{
  "time_shift_ms": 50,
  "input": "log_mel",
  "spec_augment": true,
  "norm": "layernorm",
  "drop_path": 0.1,
  "mixing": "cutmix",
  "beta1": 0.95,
  "shampoo_beta": 0.95,
  "precondition_frequency": 32,
  "adamw_lr_other_params": 0.0014,
  "lr_schedule": "wsd",
  "weight_decay": 0.07,
  "adamw_weight_decay_other_params": 0.05
}
Rows from block 2 of a small sound classifier, named by matrix and row number. Rows with one number belong to one neuron. Each number is 128 + 32 x the weight over its row's rms, rounded and kept within 0 to 255. All counts start at 0.
After each neuron's rows are labels from the 100 clips, of 14976, where the neuron reaches its highest value: "peak in band" is the frequency band that holds the peak. Only what is clearly more common there than usual is listed. The data: synthesized solo parts of chorales (CocoChorales).
# fc1: MLP up (model.blocks.2.mlp.fc1.weight, 256x64), inputs 0-63
# fc2: MLP down (model.blocks.2.mlp.fc2.weight, 64x256, transposed), outputs 0-63

fc1.222 [114 144 204  74 158  74 111  93 111 144 166 132 122 115  66 137 137 106 117 163 144 120  78 132 109 128 104 112  99 125 121 133 121 117 107 182 128 132 137 140 123 117 139 120 194  67  62 119 145 155 139 131  80 175 150 101 192 165 194  79  95 153 143 153]
fc2.222 [103 129 126 169  84 143 154 174  62 109 162 154  54  95 106 123 152 103 103 142  74 140  96 126 142 131 120 158 153 164 109 131 169 102  97 114 142 175 165 156 176 125  80 100  77  91 117 105 130  76 184 165  90 174 151 133 147 163 109 101 144 101 170 120]
peak in band: 0 to 250 Hz

fc1.217 [153 121 152 124 116 170 102 120 115 179 112 149 129  89 153 181 174 179 216 108  98 140 196 184 142 139 125 165 149 146 114 132 190 164 146 112 102  75 133 125 121 106 129 114 140  99 125 142 207 158  99 116  91  64 150 146 156 126 121 119 146 166 133 154]
fc2.217 [170 168 133 175 106  64 113 163 160 109 108 141 170  96 124 155  86  75 119 147 165 110 102  70 139 107 173  63  76 138 136 145 104 101 126 126  85 184 137 201 133 133  70 130 106 115 121 125 179 135 114 123 107 117  90 112  72 164  91 116 114 139 145 140]
peak in band: 4000 to 8000 Hz

fc1.39 [ 94 141  95 206 120 107 167 120 148 133 142 130  89 163 160  97  68 121 108 104 131 182 199  94 129 132 114 148 177 148 141 180 150 165 132 138 127 155 182 120 135 143 101 137 151  62 117 140 170 156 148 116 108 189 122 104 196 129 105  65 134 119 135 149]
fc2.39 [ 91 145 112 163 122 177 138 107 133 123 116 174 206 108 139 107 128 122 127 140 138 128  91 168 113 209 181 138 157 118 189 133  81 165 103 107 169 159 152 129 132 146 171 107 157 109  93  87 120 100 133  61 161 174 129 158 133 213 118 127  99 114 119 125]
peak in band: 1000 to 2000 Hz

fc1.170 [139 122 122 182  77 121  96 133 169 132 123 147 124 148 148 116 122 135  92 105 188 148 145  78 142  86 125 131 169 144 141 103  95 134 137 125 164 174  95 141 130 132 139 118 126 159  37 235 135 156 153 115 195 138  87 145 130 126 174 111 158 130  88 178]
fc2.170 [174 170  96  82 149 117 137  99 124  95 161 138 102 139 162 107  74  79 159 185 136  95 174 121 171 117  74 150  48 129 120 129 115 118 145 166  99 180 111 102 100 112  78 135 133 108 159 140 135 152 130 147 131 172  75 171 130 145  69 163 129  71 127 137]
peak in band: 500 to 1000 Hz; 250 to 500 Hz

fc1.136 [171 127 146 104 122 132 161 138 155 148 133  37 107 144 151 146  95 178 140 141 143 156 123 119 178 138  61  72 136 209 130 186 142 100 141 161 142 128 176 126 130 116 125  96 147  94 144 150 159 134 177 130 199 125 121 100 142 148  98 138 169 169 176 108]
fc2.136 [ 98 114 143 173 148  99 132 112 135 141 119 162 129 107 194 113 167 171 113 161 132  97 135 120 155  82 129  61 108 162  98  71 122 105 136  55 153 152 173 120 122  95 131  63 119 108 114 133 156  56 189 149 141 189 124 107 174 156 146 154 103 114 115  98]
peak in band: 4000 to 8000 Hz

fc1.173 [133 157 157 163 146 133 148 145 194  84  83 138 151  91 150 136 158 150  87 143 142 118 191  92  92 105 148 100 130 172 193 136 156 154 138 152 140 114 136 137 127  65 143 109 161 194 159 126 147 130 109 188  87 159 139 113 125  87 186 164 149 162 191 120]
fc2.173 [131 152 187 207 176 153 130 125 142 140  92 154  98 108 130 185 183 103 103 154 114  94 110 181  95 119 121 131  98 155 201  72 119 128 100 156 173 127 133 119 123 208 126 157 174  86 129 116 170 130 104  97 122 128 149 133 149 109 152 105 142 116 158 181]
peak in band: 1000 to 2000 Hz

fc1.23 [117 146 145 122 119  98 136 117 189 159 104  75 158 144 156 159 172 156 180 153 161 145 121 126 180 152 143 132  63 182 129  61 172 135  94 108  75 167 162 145 141 145 112 107 183 110 102 138  99 146  92 116 102 135  92 175  98  90 106 100 154 128  62 115]
fc2.23 [167 109 166 134 112 187  86 125 182 116 130 139 176  92 130 121 126 137 116 166 123 106 156 173 202  91 145 206 162 117 121 189 143 144 145 157 101 110 125  97 138 153 141 140  96 151 123 128 140 199 101 144 109 150 196 133 115 159  66 151 169 107 126 159]
peak in band: 500 to 1000 Hz

fc1.242 [152 120 180 104 121 159 143  94 137 146 106 165 120  72 216 127 154 160 129 129  78 141 139  95 161  89 109 121 162 155 101  81  56 162 128 124  92 123 156 147 164 141 154 126 103 158 118 108  78 149  89 142  88 151 116  71  91 121 115 139 169  71 109 176]
fc2.242 [136  89  85 115 164 182 144 110 185  90 125 130 111 114  85 174 139 122 168  86 143  69 176 120  96 100 123 121  85 118 170 129 179 124 168 155 127 136 116 150 126  65  69 129 152 165 126  78 104 105 120  71 104  91 143 113  91  67 120 111 125 139 149  80]
peak in band: 250 to 500 Hz

fc1.9 [168 131 174 131 149 121 132 113 102 140 102 125 110  87 135 126 128 149 128  64 158 107  94 201 135 179  75 141 136 111 165 140 193 186 119 174  88 115 161 194 161 111  87 118 113  70 194 168 182 121 143 127 137  99 138 102 117 134 116 148 145 140 149 165]
fc2.9 [106 157 132 127 172  94 132  91  84  80 148  76 134 112 120 116 172  98  97 114  44  93 166 105 145 152  67 122  94 114 185 155 175 126 104 143 121 101 153 132 127 101 144 154 182 107 141  91 144 150  67 169 116 131 146  95  58 154 122 136 118 179 131 154]
peak in band: 2000 to 4000 Hz

fc1.16 [152 148 143  74 184 142 122 139 132  99 139  91 143 152 172 121 131  82 118 143 129 103 126 135  92 105 129 166 179 149  95 168 177 199  59 151 175 160 181 135 171 117 100 167 115 155 130 154  92 185 117  94 100 140  84 148 122  95 151 104 128 147  64 113]
fc2.16 [145 169 127  83 134 156 144 160 104 159  80 193 102 142 155 131 113 186 107 124 170 170 130 129 148 139  68 144 151 175 107 181 114 136  95 103 148 100 102 144 191 128 158 168  90 154 105 108  53 111 104 162 179 106 116 119  96  79 144 125  97 169 129 162]
peak in band: 500 to 1000 Hz

fc1.0 [109 140 166 144 149 103 171 149  98 162  95 154  68 168  73 119 164 133 101 173 149 147 157 104 163 147 162 151 146 108 161 174 174 160 126 173 121 170 124 120  94 125  78  82  82 175  98 115 151 113 136 130  65  98 134 104  81 143 165 130 179 138 130 186]
fc2.0 [117  44 174 124 102 114 116  75 132 137 124 126 141 210 126 148 143 134 128  84 125 174 143 164 126 108 150 134 138 169  98  72 119 167 130 123  90  73 125 156 117  47 118  99 102 137 112 148 159 118 100 114 141 140 168 119 123  51 123 105 139  80  69 123]
peak in band: 1000 to 2000 Hz; 2000 to 4000 Hz

fc1.232 [169 176 170 112 147 127 138 216 149 159 163  85  88 149 152 132 136  89 139 132 117 185 151 138 122 143 137 187 153 123 140 142 129 104 112 121 118 177  75 119 175  93 170  90 130 152 132 151 100  88  85 144 128 142 203  82 131 148 129 147  73 166 166 151]
fc2.232 [187 108 159 213 169 122 125 159  94 114 132 164  88 124 119 121  76  78 127 122 109 146 116  97  91 181 140 106 135 108 103 143 190 119 115  99 138 133 138 126  87  86 128  92  98 103 203 115 147 123  79 132 190 114 113 127  83 137 103 118 119  81  65 125]
peak in band: 1000 to 2000 Hz

fc1.113 [129 124 106 140 179 105 143 143 161 163 142 176 180 181 169 113 109  74 159  51 133 129 132 105 151 128 128  61 145 166 118 119 128 135  68 158 138 154 137 145  95 144 160 169  90 100 121 114 118 145 123  87 105 179  87 182 193 113 177 124  96 124 152 157]
fc2.113 [125  85 102  67 157 108 102 114 168  65 110  72 167  89 121 176 127 164 186 149 133 177 121 123 130 196 155 135 153 151 168 112 157 117 117 106  93 101 128  83 150 111 105 119 124 119 135 154  69 129  55  87 103 113 126  95 151 174 171 163 143 110 128 118]
peak in band: 500 to 1000 Hz

fc1.20 [127 127 135  95 140 135 169 167 138 113 135 115 122 156 180 178  86 114 102 125 149 196 152 152  85  85 101 149 157  81  80 129 136 124 122 115 127 136 106 133 146 161 160 132 208 163 131 120  99  93 165 166 116 142  67 162 104 163 192  78 175 155 166  91]
fc2.20 [164  97  96 118 122 124 147 130 108  91 107 115 166 125 130 110 117 105  79 130 116 140 177 160 114 153  60 121 128 157 150 147 159  34 114 155 137 181 124 151 113 183 152 114 115 145 100 168 119 168 154 105 131  99 111 123 127 111 108 139 136 116 151 255]
peak in band: 1000 to 2000 Hz

fc1.191 [119 153 221  60 120 135  93 162 115 103 183 112 112 128 174 183 184 135 126 157 122 142 131 158 151 143  81 119 155 157 146 163 148 132 121 185 182  98 138 156 119 164 164 126 106 152 135 143 131 103 126 110 156 175 155 138 204 124  85 145 154 176 127 127]
fc2.191 [150 141 160 134 111 174  87  88  95 112 140  67 120  72 145 126 132  67 121 159  74 147  70 134 146  81 152  65 116 165  87 118  88 128 140 157 115  63 122 100 146  52 102 134 107 144 104 132 146  78 144  90 139 151 107 137 164 131  90 142 126 101  83 117]
peak in band: 4000 to 8000 Hz

fc1.214 [131 131 151 128 132 106  93 102  98 142 191 149 131 133 182 172 137 105 150 140 113 142 141  87 105 107 190 202 208 129 106 173 158 145 125 136 138  90 118 135 124 122  95 109  83 174 149  55  79 121 143 103 126 157  94 148  51 155 140 165 137 156 119 122]
fc2.214 [ 97  96 108 180  88 123 100  52 133 162 124 118 132 133 113 123 144 175  53 143 143 197 138 146 116 133  71  69 144  93 117 161 145 107 167  87  89 128 127 124  87 143 145 174 128 155  97  97 120 142 147 169  83 122 150  87  70 165 143 136 137 127 171 164]
peak in band: 500 to 1000 Hz

fc1.246 [179 153 138  62 120  76 145 134 138  82 102 132 104 165  65 112 116 123  97 146  97  88 110 140 129 121  97 128 132 159 159 125 136  91 195  76  93 157 124 130 101  78 166  89  96  78 127 126 142 225 129 159 125 172 117 133  95  68 138 139 125 113 126 126]
fc2.246 [ 69 163 147 134  87 171  93  96  63 148  96 140 102 158 102 156 145 107 139 191 211 141 128 157 105 132 130 162 199 113  95 160 136 113 100 165 120  91 145 169 102 126 132  96 166 147  70 173 131 146 136 144  78  86 139 118  85 159 136 104 122 142 146 130]
peak in band: 0 to 250 Hz

fc1.93 [112 193 116 113 152 137 106  79 141 151 122 172 166 113 178 129  51 147  58 149 141  92  77 159 118 146  97 136 147 151 185 132 108 148 131 194  75 109 122 135 133 121  93 112 161 123 126  77 158 124  76 130 137 128  67 113 138 100 127 140 145 187 161  98]
fc2.93 [ 70 183 112 141 147 148 136 102 144 134 123 156 140  72 143 100 120 120 143  84 179  99  87 150 128 129  94 118 165 131 114 146 152 101 137  73 103 142  77 149  56 116 114 120  76 116 142  99 143  85 138  40  82 118 138 142 128 188 147 192 164 122  92 128]
peak in band: 250 to 500 Hz

fc1.244 [140 202 242 140 136 150 109 135  94 149 162 141 109  94 172 148 143 162 126  96 109 137 114 143 151 168 110 122 125 187 156 147  90 162 148 140 135 138 152 197 134 134 110 145 123 160 126 171  94 159 147 148  90 146 178 137 144 203 143 141  78 146 142 122]
fc2.244 [158 151 130 102 154 174 104 151 112  97 178 122  99  89 137  85  89  59 159 112 136 133 115 145 128 115  83  68 136 105 103 169 121  99 116 155 104  84 145 119 172 115 174 121 145 142  72  53 102 128 152 175 142 110  96 154  93 197 161 143  91 176 137 135]
peak in band: 250 to 500 Hz

fc1.59 [188 189 152 162 150 148 139 137  96 125  61 161 203 147 145 201 172 182 104 127 102  95  85 159 152  96 168  73 117 157 119 104 149  95 137 132 122 144 120  95 137 131 129  87 117 136 106 110 149 109 109 128 166 151 108  90  87 140 120 104 184 124 181 133]
fc2.59 [173 134 142 142 131  75 157 128 149 103 121 174 140 161  79  74 100 115  93 175 145 134 152 150 130 168 109 113 134 117 155 112  88 143 100 110  97 128 113 143 177 164 123 149 234 134 139 102 167  62 123 142 143 169 142 136 178 181 146 175  95  84 130 157]
peak in band: 0 to 250 Hz

fc1.148 [147 151 148  98 121 178  95 157 122 123 153 150 137 117 134 190  23  70 139 124 138 175 134  85 156 136 138  49 161 117 175 164 147 143 165 142 120 133 119 102 146 152 122 137 142  77 152 139 143 134 127 112 138 159 146 149 154 173  90 104 133 166  44 135]
fc2.148 [131 130 167 117 140 141 170 118 149 110 148  81 103 167 150 183 165 179 129  86 101  85 134 111 110 145 137  79 167 141 165 117 171 196 132 149 123 186  78 138 131 124 140 141  70 100 121  52 151  79 140 154  77 134 123 129 110 110 115 163  88  80 116  81]
peak in band: 0 to 250 Hz

fc1.171 [ 97 171 149 123 105 188  99 122 126 152 147 139 183 126 141 153 178 126  99 102 122 158 125 116 136 126 146 147 237 123 131 111  98 121 168 153 138 132  81 114 138 187 128  92  83 155 122 186 135 153  67 167 160  96 119 111 184 118 173 153 171 158 142 144]
fc2.171 [112  75 125 177 164 134 129  84 146 103 141 199 137  92 162 112  99 108  98  96 135 158  82 136 140  90 119 145  58 131 147  99 164  80 119 124 115 132 108 109 164 182 186  82 134 140 131 124 170 184 122 109 160 137  93 105  66  83 124 131 158 176 115  89]
peak in band: 250 to 500 Hz

fc1.48 [101 132 128 170 163  90 104 137 114 136 179 159  90  94 121 150 127 122 149 144 113 150 196  99  83 181  80 118 145 124 130 120  76 101  87 171 126  69 115 117  77 144 146 128  85 120 102 131 159 128 113 153  86  44  71 138 129 135 137 165 110 172 114 191]
fc2.48 [162 143 126  93 123 123 117 138 149 140 109 123 108 166 123  88 113 164  86 138 105 110 132 159 145 170 172 105 153  89 161  88  63  78 170 202 113 147 143 103  89  83 113 170 142 171 121 190 166 187  98  94 100 183 162 143 140 155  99 146 120  81 116 118]
peak in band: 1000 to 2000 Hz

fc1.12 [142  68 144 127 161 142 112 125 156 165 133 134 160 180 173 126 105  97 102  98 112 110 161  83 161 129 141 161 154 144 183 214 138 152  54 156 128 136  99 135 107 169  56 128 155 146  84  80  99 138 147 138  98 138 185 120  91 144 146 127 158 115 108 172]
fc2.12 [125 106 164 163 122 136 113  62 143 111 129 144 190 123  67 131  99 143 125 135  83 122 181 136 173 110 198 128 164 161 112 148 181 141 139 131 157 111 125 133 137  73 135 143 119 106 203 118 169 159 186 179 156 116  78 123  92 141 173 134 146 180 142 143]
peak in band: 500 to 1000 Hz

fc1.236 [184  81 142 144 120  87 126 119 127 152  77  80 107 142 154 105  95  80 116 141 157 151 129 157  91  75 112 153 188 100 107 167 190 155  80  93 133 170 148 131  83  95 144 101  93  82 104 121 169 107 139 121 108 125 121 175 191 109 118  66 131 155 113 156]
fc2.236 [173 147  48 138  96 144 211 122 147 113 133 169 153 103 120  77  81  97 133 100 137  83 115 151 179  95 106 140 119 124 133 116  63 129  72 125 175 100  69 157 158 156 145 114 105 158 159  81  76 115 142 114 121 102 138 112 103 102 150 139 115 162 154  96]
peak in band: 0 to 250 Hz

fc1.195 [ 56 131 153 122 171 145 164 130 107 158 116 179 121 114 169  90 172 169 127 107 165 141 106 179 112 138 140 161 137 145  76 161 157  96 136 133 135 156 135  42  93 184 177  70 131 121 128 159 185 140 180 151 154 157 160 126 115  94 156 147 138 142 124 161]
fc2.195 [120 122 163  79 127 153 109 150  79 102 166 119 133 144 154 143 158  75  97 148 146  96  78  78 136 100 161 153 102 161 176 114  90  30 104 146 114 139 103 148 158 136 140 126  91 119 145  85 125  93 154 126 107 131 130 181 172  74  88 135 189  87 155 100]
peak in band: 2000 to 4000 Hz

fc1.24 [126 119  88  98 167 149 139 120 208 118 144 125  97 118 155 215 134 132 132 164  91 127 103 177 102 146 123 161 153  95 188 139 147 138  95 157  93 175 134  99 155 101 104 141  86 142 128 125  97 199 158 158 125 123  94 113  64 152 101 130 190 159 155 135]
fc2.24 [170 141 115 103  85  77 148 171 152  75 138 115 139 125  89 104 200 171 109 147  96 168  92  83 188 134 132 133 132 122  51 108 155 128  87 164 132  71 126 118 116  89 117 117 146 165 133 105 118 136 100 166 141 136 184 155 111  97 129 123 104 144  54  93]
peak in band: 1000 to 2000 Hz

fc1.83 [168 141 172  75  92 137 123 139 106 162 129 135  68 126 141 146 133  81 136 184 113 115 115 120  96 134  76  61 150 140  96 114 166 162 107 158 125 121 115 158  81 153 130 154 165  99 111 123 120 192 183  92 141 202 109  90  81 137 161 128 100 157  69 124]
fc2.83 [121 138  79 108 108  56  97 103  32 136 147 116 151 174 158 139 117 130 101 168 103 168  85 127 147 109 116  99 183 114 125 122 103 137  78 135 111 129 102  95 146 129 112 127 137 118 158 144  62 183  87 144 105 196 151 111 134 102 164 120 184 131 175 105]
peak in band: 500 to 1000 Hz; 250 to 500 Hz

fc1.102 [203 133 141 135 144  57 116 103 153  99 175 115 139 153 107  78  79 171 186 160 163 181 134  98 157 119 103 142 151 145 122 151 115 159 147 136 103 151 156 126 127 168  96 134 165 123 106 137 162  91 157 124  68 185 158 109 206 128 130 134 170 103  92 130]
fc2.102 [120 151 150 135  56 115 139 120  64 151 112 144 118 113 149 143 130 112 130 151 154 138 213  77 110 140 165 119 133 141 138 105 134 164 124 123 141 136  98 193 125  82 130 168 173  75 154 117 123 122 135 160 123 111 186 100 135 198  94 132  75 163 173 196]
peak in band: 250 to 500 Hz

fc1.84 [191 102  77 122 113 123 148 136 140  54 187 145 172 127 180 102 148 123 131  91  89 105 144  81 165 115 141  96 149 128 118 139 156 128 189 166 115 161 137 158 145 159  96 123 162 136 108  94 107 188  78 152 120  99  47 142  79 101  97 121 141 130 146 152]
fc2.84 [125  99  85 117 160 132 198  57  84  83 109 129 137 126 104 176 100 153 138 155 179 171 151 144 151 166 195 116 126 116 110 232 105 138 134  98 102  87 132 128 144 125 114 138 150 129 193 124 131 137 124 121 144 153  91 113 184 114 143 132  73 121 122 106]
peak in band: 0 to 250 Hz

fc1.144 [143 176 120 103 135 148 160 198  54 145 134 153 161 129 139 131 140 150 141 163 138 155 135 143 167 192  61 117 134 114 158 137 153 199  61 170 102 119 154 156 109  99 131 144 127 165 142 133 140 132 136 102  74 113  64 118 107 110 160 165  80 104 110 171]
fc2.144 [135 222  66  81 184 115 128  90  97 181 130 119 122 127 142 120 117 113 121 133 118 121 132 131 124 131 200 194 149  83 129 152  81  80 121 174 133 185  94 133 134  85 149 167 127 106 104 155 150 186 148  94 115 119 152 151  81 161 131 124 158 108 131 109]
peak in band: 1000 to 2000 Hz; 500 to 1000 Hz

fc1.243 [116  83 131  96 136 160 111  83 138 169  77 129 111 153 149 159  57 191 137  93 160 140 182 126 170 146 185 153 145 178 159 172 164  74 158 146 115 118 147  86 110 139  73 135 129 127 169 162  89 120  85 139  76 141 103 173 142 163 120 133 129 119 108 158]
fc2.243 [129 169 150 112 148 110  97  87 134 143  70 143 110  61 110 165  93 148 182 145 111 112 121 126 129 101 112 146 114 114 127  75 101 139 174 135 216 160 116 102 206 178 160 120 156 105 139 130  98 136 135 109  87  86  84 131 118 192 133 172 160 161 119 100]
peak in band: 250 to 500 Hz

fc1.200 [129 134 190 133 120 119 131 102 113 142  77 153 153 113 156 204 113  92  87 132 146 120 115  60 186 119 177 183  79 179 128  93 152 118 152 161  71 114 146 146 167 120 183 109 135  87 142 143  70 171 157 149 148 134 120 124  98 181 112 110 129 163 145 132]
fc2.200 [172 110 189 173  82 111  97 125  75 111 138 156  87  98 155 104  85 116 106  82 122 115 169 108 139 112 151 127 194 107 152 127 118 117  91 187 127 162 102 136 135  97  90 124 155 130 138  98  86 134 126 128 100 201  64 123  77 161 102 125 107  73 150  90]
peak in band: 0 to 250 Hz

fc1.129 [126 118 151 137 155 118 154 101 124 107 113 120  79 168 157 135 102 115 110 151 124 116 122 116 102 111  99 171 144 192  98  72 175 107 120 115 121 166 195 137 141  59 141 117 118 155  50 166 115 134  74  99 197 153 137 163 112 161 132  90 109 104  87 194]
fc2.129 [139 184 124 121 128 102 139 115 192  75 131 148 119 141 146 138 127 163 111 102 158  91  98 136 160 120 172 146 182 110 116 156  67 159 147 140 160  81  87 136  68 176 124  95 147  53 166  91 101 123 131 128 118 101 103 156  36 128 111 155 138 111 116  94]
peak in band: 250 to 500 Hz

fc1.125 [ 80 178 158 156 155 171 131  99 134 151 100 114 130 161 147 104 132 201 123 163 115 107  98 141 101 136 101 174  90 162 104 138 172 116 164 159 123 150 184 143 154 154 133 133 122 201 133 130 112 170  97 181 191 144 104 136 167 132 177 195  97 156 131 160]
fc2.125 [179 140 120 128 147 143 125 144 169  54 181  86 176 161 158 108 140 139 137 110 141 109 127 112 110 146 142  76 130 130 180  68 104 130 117 119 155 161  68  73 169 113 124  51 101 149 192 154  95 147 135 136 120 107 158 128 154 145  87 150 103 101 101  75]
peak in band: 0 to 250 Hz

fc1.55 [180 182 159 164 164 133 163 120 125 188 111 153 119 184  92 207 117 168 119 100 172 122 178 155 157 139 150 132 122 138 167 149 135 155 149 167 161 176 160 117 149 154 118 132  90 149 126 153 171 104 178 135  91 159 141 104  69 125 157 132 166 130 144 185]
fc2.55 [192 102 121 141 118 131 153  73 144 187 183 167  81 112 176 120 163 181 128 144 124 122 112 113  73 106 135 125 128 160  87 140 118  95 104 177 161 126  60 149 140 121  86  78  96 191 147 128 138 104  86 160 174  73 117 124 145  92 117 120 154 138 141  98]
peak in band: 1000 to 2000 Hz

fc1.154 [144 120 128  86 136 154 167 175 144 161 102 151 123 183  94 117 108 144  77 159 181 150 190  83 147 137 166 144 116 178  65  98 167 146 103 112 175 148 107 161  91  94  63 122 123 124 158 154 157 165 100 107 107 132 117 153 151 137 160  58 108 177 120 125]
fc2.154 [146 120 102  72 149 137 103  69 133 158 196 173 118 150 155 160 121 108 208 134 134  94  87  97 173 111 140 106 118 184 176 133 121 100 114 117 104 148  52 137 167 153 145 146 140 153 106 133 127 158 153 111 154 147 149 120 145 164  45 103 149  82 111 139]
peak in band: 500 to 1000 Hz

fc1.92 [132 154 172 128  58 122 132 127 132 109  70 145 122  56 176 139 107  97 183 115 142 124 144  88 102 138 158  89 152 127 133 123 109 133 100  97 125 171 149 136 118 142 170 161  77 164  94 180  71 119 128  84  98 152 137 138 149 191  92 195 162 159 162 117]
fc2.92 [114  88 147 121 179 120  96 105 171 133 130  60 127 114 173 113 152   8 117 136  97 116 143 145 116 107 109 124 156 147 125 149 169 122  97 100 173 104 146 139 114 130 105  79 147  94  57  76 155  89 114 143 164 149 141 122  90 106  84 112  80 152 107 139]
peak in band: 250 to 500 Hz; 0 to 250 Hz

fc1.72 [115 122 176 154 137 132 119 118 219 109  76 111 105 154 119 154 137 111 149 150  94 153 119 114 171 179 109 146 169 129  98  65 101 172 121  86 129 143  69 185 116  94 147  70 121 166 177 159 155 186 132 161 126 111 139 130 132 109 131  75 172 103 145 106]
fc2.72 [100 119 114 106 154  77  75 121 159 131 106 141 146 149 187 148 148 186 166 139 104 132 185 109 147 125 117 152 133 106 133  69 132  77 132 161 185 101 150 105 124 146 167 145  96 107 127 169 170  92 110 129 144 125 129 194  89 142 188 117 182 105 122 207]
peak in band: 500 to 1000 Hz; 1000 to 2000 Hz

fc1.13 [142  77 139 131 139 122 150 158  89 110 144 193 114 134 190 151 136 101 177 162 180 176 126 147 177 126 140 136 167 167 123 202 146 142 135 116  61 197 126 111 138 137 158 114 174 197 111 150  96 146 143 158  95 155 144 155 131  98 134 161 105 109 168 113]
fc2.13 [ 92 140 129 151 201  88 178 115 113  85 110  33 126 152 137 106 139  80 113 117 126 172 162 158 116 131  94 147 155  93 133 183 119 149 170 134 120 152 157 126 123 137  84  83 127  94 124 136 175 162 109 154 142 133 120  70 169 109  99  75 164 103 128  71]
peak in band: 500 to 1000 Hz; 1000 to 2000 Hz

fc1.209 [141 155 111 160 138 124 130 138 127 194 141 121 149 192 119 114 116 158 147 118 120 128 102 148 136 147 162 135 129 149 123 136 166  83  89 162 135 167 133 171  72 157 105 111 158 188 125 169 112  65 139 180  76 181  43  87 141 111  93 117 145 131  59 126]
fc2.209 [ 87 124 113 109 114 107 144 149 140 132 101 189 197 153 123 144 183 103 139 141 135  94  70 166  84 166  99 171  86 127 123 184 160 129 173 147  68 122 177 171 178 111 131 166 184 107 121 146 155 107 144  95 121 135 168  63 136 129 128 144 109 134  85 132]
peak in band: 0 to 250 Hz

fc1.196 [186 117 134 134 155 100 123 104 105 112  77 109 187 164  71 126 160 101 121 156  84 163 141 219 113  70 130 112 168 114 133 145 145 102 187 147 120 171 161 128 111 137 143  99 124 118 117 177 152 145  79 164 111 136 106  40 137 101 151 119 112 132 108 155]
fc2.196 [120 109  61 107 175  91 144 162 105 123 144 123  83 159 111 136 163 120  91 134 181  85 149 152 170 178 148  86 128 110 158 124 102 133 111  49 143  67  98 107 146  89 197 135 121 166 148 119  79 137 143 120 189 144 125  92 104 133 144 154 152 111 153  75]
peak in band: 0 to 250 Hz

fc1.85 [154 125 186 166 162 109 170 128  85 155 110 103 165  96 146 100 140 121 155 115 122 166 164  80 105  76 141 154 104 140 137 130 157  61 143 171 106  45 137 143  97 101  87 101 119 131 194 166 134 153 139 142 177 147 150 152 113 120 163 153  78 117 179 166]
fc2.85 [101 156 132 141 149 116 139 152 156  68 132  46 117 131 114  88 165 120 164 112 140 106  83 117 162  96  82 103  96  97  49 140 121  97  95 153 153 125 124 136 135  66  96 178 133 144  53 165 138 118 133 103 140 152 165  78 140 117 134 173 130  76 132  87]
peak in band: 0 to 250 Hz

fc1.184 [169 159 149 134 133 126  91 114 128 187 143  86  87 151 121 123  49  99 140 124 153 181 152  88  98 142 144 170 139 153 140 100 106 106 148 162 105 102  93 151 169 162  96 132 196 176 148 141 147 106  92  76 103 136 143 200 134 138  91  74 119 152 165 164]
fc2.184 [147  79 180 116 158 108 102 139 135 147 167 125  82 140  99 153 145 174  91  44 130  55 142  70 104 160 147 109 161  80 105  84 173 134 127 100 172 180 136 131 123 134 130 109 101 109 143 110 192  80  92  92  91 126 164 125 152 110 131 100 112 120 135  99]
peak in band: 0 to 250 Hz

fc1.33 [165 123 140 119  78 141 135  94 140 180 168 123 150  79 107  78 194 116 170  95 136 127 117  99  98 141  95 142 140 128 117 151 205 142 122  89  99 129 135 124 192 127 141 123  77 169 124 156 104 126 120  89 118 151 183 183 161 144 212 167 142 137 131 160]
fc2.33 [148  86  48  66  83 101  96 116 141 155 126 155 121  84  74  95 135  57 121 169 184 113 142 119 151 178 121 102 149 134 124 146  88 164 132 111 141 123  95 139 145 140 152 146 115 176  65  95 109 139 181  92 151  81 147 112  98 155 102 172 120 148 131 107]
peak in band: 0 to 250 Hz